Weights of a small self-supervised image encoder.
Model: 25.8M parameters, arch swin, norm layernorm, activation swiglu, patch size [2, 2], depths [3, 3, 3, 3].
Training: muon at rate 0.005, 5300 steps, batches of 256.
Rows from expert 7 of block 9, named by matrix and row number. Rows with one number belong to one neuron. Each number is 128 + 32 x the weight over the matrix's rms, rounded and kept within 0 to 255. All counts start at 0. Numbers have three digits each.
# gate: expert gate (model.blocks.9.mlp.gate, 8x512x512), inputs 0-255
# up: expert up (model.blocks.9.mlp.up, 8x512x512), inputs 0-255
# down: expert down (model.blocks.9.mlp.down, 8x512x512, transposed), outputs 0-255
gate.461:132132125131135122128130117128126128118121130133125130130130124131126129124119128132128132117126123132123127122132123125133129131132130131136129125132126124129138122131122124126122133125133131124130122132131125130130119130127126132127133126130130127133129120132133127127127128134125127127131132128127135124130128129122126127122137113126126126126131126124125132126135116132135134134136127131129118129131130132127125125127124127121123119127131117131115123127124131131129129132117126138125121128116133133126129126134127135133125131120130123130127124131128134125135130127121123126132128123129123126128122131132131127126134130122126130121127122125130128135120126124127129128126129136124120132135125123133138135121123125126124124124123138124134128123132128136127127126121125
up.461:121126134132119132133125136133133127135132128134133123110124125123128141130124135128121123130120121122124135139124127129129123136118133117124132130121126121130124123136132127135133126127128129128134129132129140128124133129136134121128123121130131120127126127129130127123129134122126141132125127134130133132130125120127131133120123121124134127125129129132123132133132143129129128134122124117130126125130121129124131129121136119128133133123124128125133132129121130130121123135136140128130130126134131130129129117127133126134126123132128133133129129118124134118132122123136139126125121133126132128122127135128122131126126128124128129132123135128128126132133119131131119139126130131132121128123121128115131127131124129124137136128137123127120123128124124132123126129128123
down.461:131132130136128130125124123123130127130142116116129129117130118121137130124129120129123122124121120132134134136126129126126121126127128119126137124130135132121132133124128133135130121125125134125128125127132121134125127126131135126130129139126128124125117121127127119128130130133129124126131131120134133130127117118127123130123129121120128134127128138121123125123123129131132129131127131130132125126129133133130133128130126122126131120132122136133126124132126126123122126131137133125133124139139125122131133127132133122133124129131124133132138126132127120130135130134136126130132130136133134127135121135126125126134129139123127129133120129115118128129138125123118126133127126131122120127133126131130126136131141130130131128135128125134120125122128126125135124125124132
gate.462:125129129136124134130138122125126132130132129138120132122127128130128132129126132127128130124126129125124128130129125128127137122131122124120130126134123133127126135128131128134124134123129131129136128131117123125116130124137127132129126115118118131118128130128121127129127127130132125131127129123125130130129129129135133132130132132129125135125121123131129131128125135126130131133128126126126132126119122127132125130130126124125129124126130131124122121132135130127117130128129123126134134132126124126132133122131135133128127123133130129125123133129135122129134129128122125123130128127133125127125128136124129125127131132125126129121130120135129134127123126125130128124125132123131124127126126129132133123128130129130138133129130132129127125134129122129135133122129129
up.462:126129124128126124132120130132126125120125133125127126127130124133127124123130130122125127125123127120129130125130123126124133131128121131130122125133134134135135128136129134127131130128131133123121133132132130127133134124125129126127132129133124127131127132129120129128128129128128130122127129131127127130128123125139131130127123130133130133123127132129127122132127138129129128132129139132126127128137129136130136123132131124130126132129126131119130123125122120133123122134131131125126119126131132128126124131126128127134131134128134125127125130133132126129132128131126115129123129125131129125127124128135130133125119134114130120127129124127128119128120125130129138122124131130123136135124126132126133140131133125134130125134133129124133128128133128126127121119128126
down.462:127125134136128128129128128131125131131121127128121127124121126125121127128132117124128125132130136122129128131128131131128130134128123126123131119134128123132134132132128130125127121128132125128123133126129126130131131126132121125128124128140129130128132127131119131133128131139138124128131128126130129129128129122129120123131128132134129130128133131128133123130127127130125126130134124130129122126125124132130131122124128123130125124130127133130135130130128130130134129126129131127133121129133127134126133130131121117136130128130132125126127129133123128126127125131130134134131121125118131127124128132132122123127131134122130122127132131130133125124131130134125134131125131130127133131125122137127127134129129131131131128131131128127128123128127132123128118133135128
gate.463:159171115127161159155134126091144167102084120133107174131136148180154093111093066153146072145125142108063050123170199115188162119133139080174093185149140125129123177198170125148144128113114103189130154167093144102138125110148123162110136135098098130164113144170141133187104117154165155034159147168112148148194111112117175098193049132153144202171119138117156172113118135092072125169085089070109101118121156127127123115131110116124145078131183143128130117129139128139141153135152130087116128123129108089084165127134134175109100128125131091145114128120113111089118136096135118086162139101167189153140113153111120167130132164133113129090159152154155161095119111164120110129116044106144107088136153101093115095147134199116115157087196079147161097123125152100097156111069123
up.463:093113113141086073118128121150099106131145149131167096134133106091092164120159198110111200090122110128166186094111067150083095138126115157085178095122131094097148085080105126111116114161146149086128134114160088151136137143106149087124107102112175138102095117144140144088118136132091079195082095093133101077072123172112103126102189131127130088098134159166123070121111134152164169084130130146144123114113137141132153135157167146116147174131092126118125136149153112101106093130131131147126124120129155128169084092118143108119120162146107197122139153115100117158133128136148171133116152152071077112096140102104131118125113085117125137159077108121123094150152118089125139119103235144104132138118133171132110163081097085129133058175074186133105177105108113152142102155147179
down.463:098141063169081094119125085139126094046148153106157174083068139148079137110175110089090119101079157131105096115118180086105142127134142127143161091202152090104116137116120102081130127152137127167135133114212166111193191058148170154141115121142130211141118139112145137158190120107130091186080121122181136159134139160152174112133121139144124182186121173142085129161149085111119186194079196073138095138059109129133112123108182100157161128174179099143107147092141107195096166064153124113132109138122157127140175144140154168155084106110179141079086077081079135146189141092159136136160152106110121142113146183125118109111109145087105154172131162114131128092142143098133127109141159125157137178127095097156143168127123127176048096136095157114118117079085148126081170136165106
gate.464:161114159167145169104144135132176145062094136170138104114154217050163105170131083140037121070134125166141078156174128123153134145122107115121137134068206161074163169112157160142086107119141227079077207188186070101124195108131179169112141132069217122192179181195096145162137161132031200164124156161176096172122188135169150172087135160123179161140115034117109179127146165192159138164125130071076111115118114145052118174138181184088174079147189141105163090153101107142102130149142158171128138184109122181100113163157138113047089144118163238176119172084111083156073152086057133143174146049151055062105030167108193114125079169082230110148200180144124173164178142152139037070115121130102168116070195160058124200153119121146059133083153186062159131056059110183124165065140183
up.464:129128116157157131120158151150206149103076139164145116150150226075161122203157069133055118040133085121127149130228120110156133161127125144124118141056203117118143170101130167116065133127159234139077199159221108130152232103130144200075137144050217164167169201202090174141172118174070171182134194138176086166116203120138117163097113200102143124171102049139150156111115139152150142116114123049085120153169108176057128179140190155086176120091184123096141102140109087107076124195126129084118090186127092182066157142148124107030070135196179211156159158104152099138098161087064152154155140061147069078144021167086204126107124181092210086139158186136131206164158093150141084069142140147092158100122195138097145163186116095169052159116152213100128151065081101183135151045158196
down.464:154135113050076035116183097079061154202126155155219155086127165150145129125000106062112110193117132154132089040170140117121123111102144074109154124100148168129166103022187093089151166164182141178142068032125159176103124101100089075139152134170091082098157110122122072193193098099096139136072168176119137152203168144063132172120138164145135138152100112102124112139050156100071131081098193137132149113161150015103138083117151118080109160101171122150088095116149143143043064099059176090199125140140234183076074146207130129112126087071154094158104158180105142136135120165200159122089154118069200115183156125127104150131132153157094084076239128167160170115137156119201043117128151133108044163091115190074060069090107123114094109167103144120196095115117157208128170217039131
gate.465:147190136147092169171134167120094201138154171142094130082072134077164200122089143184217153145161174101167097077168059119096170107158108188152125126112163174213155132165127055120129128089120157164146115080127115135176095122107143100134029133096111105090093119123127172119122146102120109167218103126141124127173133159100157131059159110163081096097159063089131093069066150125117121128119139061164125075077094133069046158139169145108072113128147127124136129150077171089121142121132150147153074149089131097120156124158140149138182143156107130157113128146034191102068166086118120192093171111097160178099093085164169084131228098137144091127126153198031131156151125142135105091069148087171194106088183158163183167154141152138150084124153096146097158132115135111094178177121099
up.465:135121142091098042173101091108169096125088112180156078172131153168168179158159127181117156162100104103140185103104150087114150148101117138138159116145089101103154121118144107130174048174192138190138107136080194150122151165101064092112098108051098095090101140091167147116135200075072124123136165088157202143129099171153125155135163150069125107172148167162130057081095096083138124174080125101166152135107196117137129195186165140127047164129046065127145055106151173097186067133091156162082149126101194090167138083160136045130135173141100163181119141109146164143073177164146142143147063089129128139064153134134164121118119161177168116112126095091111179094077192132171083140050076170078182161104193118100109110105128170097100120177118133130129136102144123099172113080112161
down.465:165136085081129177173186188116100126107229144098103196142099100149086126118174158095115181132162118181118138101159119109158090166167167112090180145156148116125126122164115157144186088152109136084151118128188195147093094087199156119172170029066133185160168130101153114158087074157120141109131103075140101089044011139138073192083106126138103075166103184136117175129181146114158162054199165163114117105116144108171202106143068077158150163067100139066131078166136115119111070139125213211089130151139123139097141141091099122105141067157069148151092186174189145144173045152159051122108129043181084190156116142138089157038185147084091115109087181144067114112154163081065168126097133078108101123133159116092151117103094081093107148133113132046127078150095111099132150126143081
gate.466:112156119114141115183103157150148116027061096110181116183153122194100156137205125157142144101110069156114152018143117127126099175138036122111090076132110093169110149131122105102231102179115022096117074121089117177088130146123089144100081107164131115173136134089161137186076111098124131089217072137119172134134075179107157125125088140158132112148111156166124147122123179095134108128196106120116184137118102136183151088151123184116209173159135062174113083124130150075089121152149152057087156106072048079088093185115113112070140173142070171133139131163090143135130110150160133118134133109129144170126139116102152154149086141152118136134144132140160080120137109129097105123112187122151095096114148116125108091110077113153064133174161144149103139113177136124075105136178135
up.466:091112153116142167132098114131060126128094130123151161164066057177174183122192106162083102120131069168112136059131071091110135154089068178089103040094171092154137124149088077099175075062065116112096094178127149105162089121127100147118087168132111173092099140095141110173129121140115154113145075138143132150117040162084111130126064167152099116171159124129121167096154152161136114170160096144120130179147156178184146152090169162176127116138135125152154119108126077100182118138113111075043171095151093107115141176145103035154172125107068167136173186163132092167148139106185115112132115084138122157100144108136167128143114143136101196169178161116237146089131143159083133134098104144102065155121100106139125086160080163172145135185169126131090147115129143127105072113105156
down.466:065108061135166182193109098175127125194148196167058120095148199093128078193083088117106134125113073152124101158134204116109074120066086148123126104065166128139174104175090187116130178097139157149115074141138071127095114127135094127138125121123075146128125124137159132036108109146104082102122151131149165088083145126145149127157154155119100062138133020137115161122189112125119141179121093175138180123133113196095126125126143142121124139104195121099166160143158141104183156129165186159160078148083185119128149133154143113210188129123123118126078122158089185108104095073124130090134123090176168159128124107119118120122168049068119135127096169192131137118173142163161103106117106144119129140099177132120154138063117174083126073134124198134095112178086174166078172119126173
gate.467:100079168101150087133113164123194131179072183111079208089135177124223112098214118165112098148156082114169160133113122070147071174197117157088133152088136096113180108087149121185151160209152111164190196155214133124186148167113127143105097154173167162165129219123113104137128136097086182110125102138060081153049108161137133128113110079077101128109159128082106152147057134151160136104094149180101105101113195099096179143106125189160164196156141152144108070172169092163119100089209045151088114100181091145135110134199069073149140114211127159060137082067146075135076065167142177152145110115114058185215115072168176163084142090180202081184138161112044126089118091198063130100126106121061108179142164090078151170114140124125166141119161126153093101156114155166092133176070078
up.467:127181110132160150180094148093192068120178105128138111107126185136014182140056149148140149149196191027076131185152058126130060190066124194181165115132015183114155110096161053060101152118228120075069141237194140162086096171160078152142182123146138117083129169115235105109177132148062153173158185047165157049115197142199109123105167111162165140059135135183151137121128143114153180115130159071175105099143132074163151061158160151115147147113074134086139116131040164117152189135171166179160151160130175119090185053083182108159051121125129155108100143134127100104134084195144169152169211109160098096127047133082123094122131180109084057000090141144190129038117128110204139124094196035114132131122168172136160155146173141165153178046068111125058128131149105110115114207157209
down.467:137054241077079032051142198143101110074083183053172171205109067061140191161131151115178109055055098116155151077124114101131105181144131132103088142100103173130128101112146102152145106167066171223167131147118183109154127107077118157105105159065197068135075102026141097120181115109151134155121139098143128153087098096111127066168124127103163122225141077133041156095130165092056115103154043162130160090121077120116112160115104137165180143131162128160095102108119052131176055123198154133165112080017083103136085075130055164100164101107156130230122123092154085089129192135217053150156089174119156091118113151132188065130171080116161129097120058057097108125208169181119241089146138176090209119097015156109101158098146155148105153170160141178120146068188078234096184121136080
gate.468:177096109122153162112180096088157112134068128126153132116119141138134114120148076107206137172114091157162153116100121155161122146135165184144076091134105148119137135146121090138114090115123132098134145125114076088119182089096205102076163130096093170115120074162127173129123113078112124105120169161168093118138195183117111114103129120131142153126176090128103073132113098062175103135090189128154167122103112142087144119129141127145091164147101115151139104146080105151133168100176077102104126078118129139122092133143120159127112099099126137175149200137110130117139169134182088068147106133177071151127158124117146142106108101099110101080139090188131148179049116128139121183107094214158134133148141188126104130162136144143185171087079118147144122111148147143173184154092176
up.468:135114107163104128147101152168127117184208133167097120137114123146137103108137135110058136122130178106037165160160148069131128150138105103121226172112102107139101097112212182111123140167167122134104102148173115171154045124157100112129120088186095114172120158106163100150104140171124118166117117122146159113100082131123145105122059122124165125114114199091149134101094139177055171107216097143112066188174110118180095109157133118112178057091156131129129181137176141099100105122111116207157188144137132131157134140198094100189100173150124164068132072132142147095084074090094177132094126164075164098155090124131105085110136135131131139150141157044092141074129089173129108120146079065113147104188134034119163156139111116119085095132146169088100088148064101146144114112149147
down.468:126156094091134118162069099130143092126156072197146153096101146125119150133136161073079152124087186101114142135078127106140101170152111158145154091045101152113098168162158088078084093094111117077169186123105112166109195110129132142125207149137114128150206100216130105167052107141081125129037108197052103111156110100118176119092157117168171142203114216147166155123099152150084172179142131134065200015130094092115043103158141145176134160080135114127101176178191154144038175093125138131132046053131156057181159155110162118122080154154144166172128080170120135124119175164121160118080129107148068135119211171117129098167167165141000110150112191117164098082193136143165073101125103047156143099084157099175163182119167098125183149124165067136173133174163138190109179123059133
gate.469:150139141094107122104111147122195055119160121159229144166087047121123188137073060050106146127071135136069020089053094157085100137129112118115057126123160139132146080144218154120201094182095179080131123145067189056145077130101081134091135106097140081088065092154067037128167157186175178153124072148102080145168142095130139118101163203138141109103168102088148129146175094193153147115151133059164073114054138151184135180058170086157159124204041126124166045094178178115086197108093181157136141094176121181142132178133159080196188106109118130077185128141115114151153136090096202104139071086110121122061158124219070110142189187110112113084146100141143079120134089158144148185140165137128137059102113124137068107111149164078102086197096122111127190169100127083201148178132150
up.469:173165135136131088120097124122206077077151119176166156112098043143114194127116086032118140120108121096056023129040111156162132130115108177078062080090131129138155062174204158084146110172098146037158113166050203103185056100108105110104146086117129110146106128131052057145162135194151118124149098178126085138200160068151127123143153222136104128127153083082167153099144125197186134111173118102148112121112097171175093146062111079188183131231079106161171094124189154194090138102085158160117132054197105169166142188131174087202184120034092131049182099108116115145150138099127187092125082059144119121102144101228099102142171170090120094116164108170128075091147129144161138189088130151103154082138104152188071043151192169088069108186093114120113147140087127067172137175148190
down.469:059139133180121178069126105154116127067138127057165138096039171108154172133141156135123148118127192171102170179099119115162124154119211083107149109134190090124000113177133139084175102132077143087149072082104141100152033139202064151148124132144110052153083166159128144084190102017077140155161126114107204108117109132085054150047159160102198172181085137115089143119065126153114138114214213067107075187185162159120127108089143123173135117142084126141143112147131113127144161131153096169101143105139141168114114063062073094122140079098196175094088093112111171103134089142161107149123119133112113123050168142127180071176135081084111216120126169095137135060116099101082147173157129186121103168154196166126137135116164141081095139157161121186167080062091052120183164088079183
gate.470:127113126128132130127122125125127122121138121136121136137126133113122122142131127126121116142131140131128123133127125125130132128124122129122131125127129127135125131133122132118138126131130118126136132116135131122124139136121126132123136140106130129133133125138133124136128135126131133127131126126136128126133131129123128138132129130126121129124137123127132131133135126124134116123129148129125126130128130125135122118135124129131135125129135119122124121135139134125135128120125132125123120134124129129124122122138131117131120130135122128129134119127121122120136128123117125125130122126138121128125130125129134125125127142127134129134132134125123122133130122123128126140124123119128133127127125122134137137133128135128125131127123117129125135128128122129123124119128125
up.470:124128121123127135120123127134128136119133136117127130131127126124125131132131125123123137125130135125128120124123131116134132128119133133120122126119128123126124134131126134140126124124131122127134131124127123131130122129124128137129129133123126128122126116122129129134128130129130131131138132131120125125135127115129132129124128131128115124128123127136140129124132132126123127132125133130127126127123130132128128129131121128129135128117128128125119128137131134131134128131120135139129117128129124130130124132124127128130128134126127126125132126128130132121129125123122127129130120124129131124131132132125123117137122133129124129123124139122136122129135134119123127132125134131124122117138125129128133130123132138132128133126133124131128123121135125129124131129120128
down.470:127128132128133121128124123126131136131127122133130129142128131124131121123124131134127128116146134125131140123129128128133125132119121125122127128129129122118135128133131124136125140126132139133127134126129125133121127131129123130123133125128129124132128135123130126123124133130140127129123126120129125117140133124131127132126128127137129129137118123128126128122127129123134139136129136130124123136120131126123132120124119129129121123131125122141122134133127122124120118130131128128139133121135127126128126124125130135126129130120123125113128137127120118121129124131130125133117129127128123129123130130126137126122125131126132124122130136133135130130136131124120133130124134124115123126129129139117127131125123128129126129124133128134130130126124127127136128133135125
gate.471:125125125124126118107136133131119131128134122118134134117131118124135128132126133129128125121122121124117111118119123126111120120127139128141140133131125122140126116124125119143126120120123131135115137137121120144132142136120131128114134129122112133142138131117127133128140140128130127129126124136142126129124125138121114129128134128137129117142131128130125119125127109119122129137117131137117135124131136134125131127147139132133128126129126116119117129121122118122120136132129123128141131128132132120129135125141119133119127124140128125122143141116127125113146144126117139117118137123131128133130135127114124133130125120127126143125122122151115126131124123132123119132133141137136136126128128141114117133133134127124116133131125126126140130133138133129126136126125125
up.471:137135125132133138134129131129138128139130142129126128127124142122116132128130124123139132125130127135145125133126129132140135129110104131126133116122126137126130138124125108113125115126140135129136131126125120125125121127138133130122145117118120127133133123123132114126138128133135128133124128117116133137126132124130132125118137133130131136115126123133128122131124139126128125133123139129129119123127128129128129120122117127142132129128133144137140114128126132129121144132126139122125126129139116130127121137114125124116122126112128121134126135119135129124122125118123113142123128132126129131128132127136126114137139127134137127139139137123136120128136126130131117129137120117125125137117128131146118133126127123134126121128127125122132127124129140122128125136138136
down.471:124124135126122137120117120116133134129115136126118142111124126133134120129124134125127123132123131126125123119131127114143124138138144130124132133128126123124125139113135137134129136120119120124130134138141137141138138118130126109128122131122120123132120146119138133134131134122125134137129125145131141123121119135119139137123141139108128134141134120134122133127117134127125119142126128136135129131134121136126133128119140142129114125110132128117121141119117121125133137133123122143122130118131126134132140133136123115138132145130126116115125136125130138126128130138136141100122128123124128129136125129119124130125128129137127140117123123115118127135116123137130132146135128127145141129122133138121129146135136123124126140129122124132128129127145133112134129133121124
gate.472:124117069113171115105170145157162129137111110119151165144141157118113177084159189061120218179062135210157165148088085142087105164049225106207119100227164124094112156035121253104079124139129127092055123168147190182172162149133144107134100136111110173171118177103113180124127119153146071188058154157090156171114046095075166150025079105100110182133149196091126060127124104098035164126075082126069051152136146094123155103141146105198108149127092154135150042165086081084081132155192087091135133109096135159106163133112097112229094148118111166186129193163138118197186107109124168115113060021095052141081039065164074185174207144158151170064110050157170133151114083106171114093122121142120148148089131111145123104098135086085119076099114152115135113078125152110076249091055168
up.472:085154123199136080121100198210152076135132166101135121132153181136063183143041225143080136155077120179153226072021156121119132100075146076186136166165163052088113111098141182127103126137142127093093101130000131226074111124074065215161161000114117134149140179113155114052055048097113102194116125175087098093065093153157185068152093146118095103113077145145145178084093146150060178122105115151080127190165074153094131035083149110149117133202084131088070099095077168134087133112164225095078133120128187113178158116120131147132171154198128148186109109085149133185069071056225101118164132156110117130148078136171107048150191164193155142155092168154113122178119113097207149083126120152149161153126130143118076069165095055114091133029140131002233091079065112114093149136162075
down.472:117133095068114101079170052196119085124131103128114146134097180036032064149134150102124130071140074195147155083164129111165155086143152092137146092159128126163114075148131173183082087078218106159129198160091165118140163165104126110128150098155130149117132175062078141181095249161122206176105184210053155173162121040042089129175094168134084164062135068127168124137080136207136226126108132100132112162169135094164143151102101126101099068133151090102104105122040207068125120221145116148167070052160085190166147229163131027135164165139078099041102071162056138119165137160106195120114092096162066095140129079125017137169126145070172175220163139099140170087094108150095109154202171116169162082109175114100164130153137158211141117147098102140047104164166083122118160138107130
gate.473:153070097127168110102164169167240159138089155101107074106101121103124115140105188106155143127189047124087154151100128153142188058129104040166152144103169092110117146150099106115197102139129169163143138153057135097206099087107133135138107155091098128096076090215086141126183168102178163189084187182110127112117114138144091099164077141161128092116157075091113077093127131197067119090138150105191183078080115143120184171153156237146150059105075074108111118171112134147090141083115171100127210152146094174055174180150137057046102166126172121140175204144102164126155102116207118159185103128168135122077144144084075126093146182224182182134114110080125134133113066095085104171133145158129078173066175149211125155125036156168173134142115076177125000135120070091116108123057090
up.473:139135158135141172124106149178190200117053165136052070109153116125146150158151203123166132129145055116092162178085139149052194110133088070167085108110186116066112080156125195117172125146182103056126196194066149109216134098110115122127184104103063154131054119118034122131206227093114149180148196189103120099097091139169171037078021125088146066153150124086113181093094052182148105131133109187110151062093105155139150159146119178112118109100116082154106176226131102105107148114137207138175142178144072134098210119147107141085135216114125164197179174036062143121083123127220107202194098074152123130160103136106092092069133252203121124169101121121125162177190107043107057180115104167074086149088159134106060138115095078180167164111150086224091059117187118150045094048125129
down.473:067141091140111145046174113057163151106128087120147139137098154173176081101154110168130145120116041076154124090129168198102135174188135166138147111121100137157126174143114097071035139127095092154104108217116105183162117132123130143130157123119075135129152140128088104128045108118187149118092082104139061155125192088185124146157072134039092142140116129133121132126125141115080059103086126087086117058126204084081131076093104165097154161119209133156122139111141151169142066070188196205124140123128111112148109125146107085104156077115115122161109092165157154046098124108123144092098180135159118186146151136158111091156164126115174099098188162144157134173187144101164089120133165143128185144166112164149173229116122149159144057174191118079065141147132167151147220121113163
gate.474:134109210110079136132180103114142162118146125157091162064055087134071088141172160117144183149070180172168158101136134166187170137172142168101137115042157158114106107138098171111176109134167177082103131179225103140062091164194155151102150150103163118175144155100155108032137097074059163147043112104156127162065118167160205141178142074145092116068073094097112187079204145084161157117063111135129145153006170119151060157106157123085159091134165123000141145173119066239061070146120132102181163139138156127246174046131066058201164113130123104160115180109160167118134140084081155167109049156138169079160086220094135110115074130141089187163135159114115023133083168113151188081067164206090152134128171116112132170120113125130033118171121159152169071082099149159123164084202113
up.474:099120218105100181168156077134211143091124075221141130112103064153082150133182092092141134126025155200162163136134153207173164182150083133099139115036076105137089082111086201147142110150164164059093120171238141131085103192187131132159109096093112096217150104139160146108113140123080120089090120107111175155113066190136172100196109072168132105083117131074117173085221147045126114155092148167158154178042191107156046127119139141115126143138183090068128146122135122185058120139189130130152195168138155081204195029149103092176153080152105129125101162110104174127123112126109127146110057151091153091152093215096165133071114162122127124132115139058128016129119148109145175061135162196140175156068196141085149134142121108159049091118093165160155060126105144148132167084191184
down.474:115086158145067112181157083201012097064127152163054113140135148135132124137137079162141077147161027144105064137147135159155109125063136171123133181146138129091113210086119104123120130192126135187162177179135113121116146109098158107140100144165148182141111155185137108149107096172130213141122133140102158084084100185103102116108078147190150138148082117091164121070131181155196153125161128159144092094196158179115237128198184091135168111104147199161135064122154171131155221162041142136121123189151093115089135117144094167142066096123107138150106181109189130145135179178097117182118135053030063110158099176093111160113153079049132141089084082122096112161134149168065139140101176097137135074128099146153090107117202211090135129078168209114160109153111052122189141137063077
gate.475:128128136135126132128129131126130132130125122134134126127109133134129121137122132121129138119141141126130129124133127128131131125117123129130134127131131130129121123124132117115129123133123134136125138135130123134124123143142126116135130126133127126126132131132136129135118125125123127123127130125130127128134137131131122119122120132116113125128134128131133143123122130121131121130129138119121121126120127129131128111129132116135122131123126128134140129130115135132123131126135124135130126126123132124131129131130133122131130128145123130123132124124128132136126135135122131127120118117136109135133125122124126133124128138122135121112131130131120134128127115138128131126129136129126130131128123135126132127132128119130126124122126129122135131126128140124127118131132120
up.475:136135117131127119138124138120128115108126129126138122118127127120140134116127132143140132133112125116120134129124126128131121129134133127136127130126132121132131135109133140132123141128131135119128118121128131133128133125133123129120123129123134138126123116123117127122137133131134131136151127131128131132134135120123131135129134131129138140127140125127126128132124122131125127120132137124130134135124129126130123142126135135118133122135123135133116129124124130117108127148129132128127125126136128143118121114130123125118126125133135139136130137121135140126118123122129100144138117128128132112132133139127128135117119122124132139133129142123128114127117128115130125129130130129136131115124121127130114125134125133124132136123136125116111133125130125139131130143127124
down.475:128132120133120123128129130134129121127126132136125126129137130130129134128128141139145126135130132121123137128120132124116125129124123136141123130124133129121126129123132138132128122129126124129126122116126131138121138141142116134119124129125124131125137134131134132134139129132137134122126113118133119128120117120124125116129139129138129136122125133117136140132124119134136129128127120120122134129119130137135126133127139132124135140126140137130129125134117132120119131120121134127135125128133122128135132135110114125116123136127128137128124121119119130128121128129118122123127134122125136124133129125122131118127110137120130129125132143123130123135133133133129129133132125132139126120128117127120130138135119131122128144127137137124111137120131132131126122124117131
gate.476:135135124115132119131133133123128135118124127127126126123138124132120120135135131124132130123115125143129133136126130128124129138125120131125135127123135132136122111124133126145136127127132134129128124126121123130137122134125118141137129130122126127115136131135136140128127132136125120119120131125136135142133133120123122128123136130129125113130114132119138126131131124136127133116110120124126142120133124119114123118135134115148135115128125124129122138145124135120137135137125131130113122132128134132132124139118123134125128131129133133140133132135138125122134129134127156129135122128132111131137125117142123134128125119120126137126121136130134121132123131140140121122123135128136125129124138125133125131129118122135134129128134127126119124138120119117128125131130124
up.476:131129127129133144135132120108117122131113132131131125137134126125129134137137124134131127124124129127124131124132121124137129129127131128128130138140121126130127128127129127129121129125126124129138132134129142121125138114125133110127138132125115127122126147134126137124114127128131119130125133131130129128129130125134129126135137128126132136135118129135131129140116137130127111126121141129139126124127138124119136140127122139118127126124125128117132121126137127130126134125137114127130126122131112114136129128135120127117144126130118128123120126123115119126130127115125120122133135128131136113129125133129131125118130126126123129132136124124126119128135117136114122132137143119130127118133130128124125134125136134124116128127128133134135127119121129136128132130120135
down.476:128119121132137113116131111118138124131113130130130128145124123128125127117124130133131132120126128146131136129128131125125121124128113129131129122128129132130129110125132130133136130130153124127136128122136113130138126119130125130121127120130119129136129135126134123139136127120131129119124118120126127142134115119128121120133131124122125125124120135122133122124137135125130127122132131126140136119133135119126124128137136132141123119132125130114119126131137127122125131124122126128125125133127123114133123144127127130116140125129112121148139123131122130131129129125132122128118123118126122125127147131128125122118124112124115146132139129132140121130125123130131116124115144117126133129133120133123124128126128134126127126140134129135116123141132114132128108131124139
gate.477:168129158159100006109246140076173123167147169132166119150110077154163105142202137200130165068186107125117242083109129131167050106053142123142041110160190162138169154127136077139106193136199157178108154201170071048063117211109152150096082100047032054220102148137154152060154183100141202176100091064181135157153099113132115192084114155155188078132053134172137176110163164113137129145153115104089108135137056093159163085101101137140112128084097126170198157188224131134130167157181081132060117089133142110155060159066062116235068128072119072122114125081087135185128107155147145122126091075097085183107177131046112170090206136090104188077167037113101114112166141183115151084121148122128127123119187099062211103104025094110095127111141165191206144147161197132150173114166169
up.477:129209149189060110082111166131062162131197134189096015102098150191058134115125166051161148212094120167037143092092124067039202168093165209130150091184129057168125111141104090101122108126122122171047139063165159122201199105156144222079044104183179176143208165151134177145086140147140121155140153210092000110159065156098100103154145108127198167151199124136096131134125133093079150136162125066157047069160088140065153115107163099115154162160093133117136198119085078112045127149102093105123181162127074107137059169119109181116211148133111081074155162159166187132126144098078121118125084101161122255098145137055081136111098138073197101152156127137098215166151098137178085133148095062111077146091170110111067084196087154156070137100057104089066124215108191127129083116132087
down.477:194041128120135196182060089138090135144064101127103137155156134153100126215140148079153085142135036104130119122116173178166120230141175146198161123105167129081098172080217151172121144162090188134162122179199171126142120106124200076166092057110111152177108066126154130136074103111141134080141110174157122170129167116180172118097201084222128126117078109162063224121072055246103185144126106127118139107129080149156128137136106134128085131092083111176071103089138168130097122085125096132120107070175156117162175099067187156128132141035104163027146137140079112133114121158078105062067114094120134119129104117220193130113152122143118190197044143107132131166132136121132107073172153072194156098168240063150087213093172180095200152050151187120088084142191127136171119092163090
gate.478:169145111094113176182094109214076067170117167190102185047110032183170196183179140106070136131112158153113106098191113167104095077149122150152085127147135127145153131156069103094141133115122133076112082145169098157123141159168143084123060120146128171206104117078186139032111158130192126091150101168139136180172098187135179137064153135159104062114089175162107053188132134201151168115103121131123118151179149186089163009072193109144119130098103101080091070159185124186183086089172107151130172162126110131104076171088135157160107062177122235200078072170140171044149189127137122171171138077069100089121131093146138143079075129143094126081189104206093130172156228117140126162088226122173104084114076133078142077107160206060143141102163087104026072150102123144109088136063138
up.478:169069089154187133154160121121160129072126068117089125253134149115110145112098053084107110192099130060167105121058172115102069120066111193073176117134097137130134093069144146083163224109178166080114096106126190056113146039099131190103190177112117155122182070177128136146148083084099165153124119148166133141200141108100088120127172134162093130189152149081122203043131058138149122124082165174091096140161080177191141181126099090110147154217109085147172123073154168135185179089191112126154124189155139162141184171172162105177104160063098170130127167112102046142125126140192153177132000136124103108112146111129090061155117100215168169098128157115242164137151081189150148142078117130130170117107142129158096142173166124159155106111099149164134187069061046159187175107123134
down.478:099154118159138121114212118135161125129108141104082127131134147083165146113060113234092089104060162108008170091135118062155130103189193134119105145105112118174107107094109161120068049185093114104173119114137199158131167114116144147176162092124165074131098080129116161110124139152118111194122083115091102115082099141221173151059116126139174127153155135099126132152126129168137175131154130170114103163106177051200142110189112145099144169153094191149109078135137068090118110163114113126205078092122141160133147011094074050087125097110202133141093136125092157152112123103111129090160157054086157071126136158116090190148156102143130138129117052119138155091098154111185204025108199197163150194115138124202113077096075152123144214125130134103116145132121060076071191017128067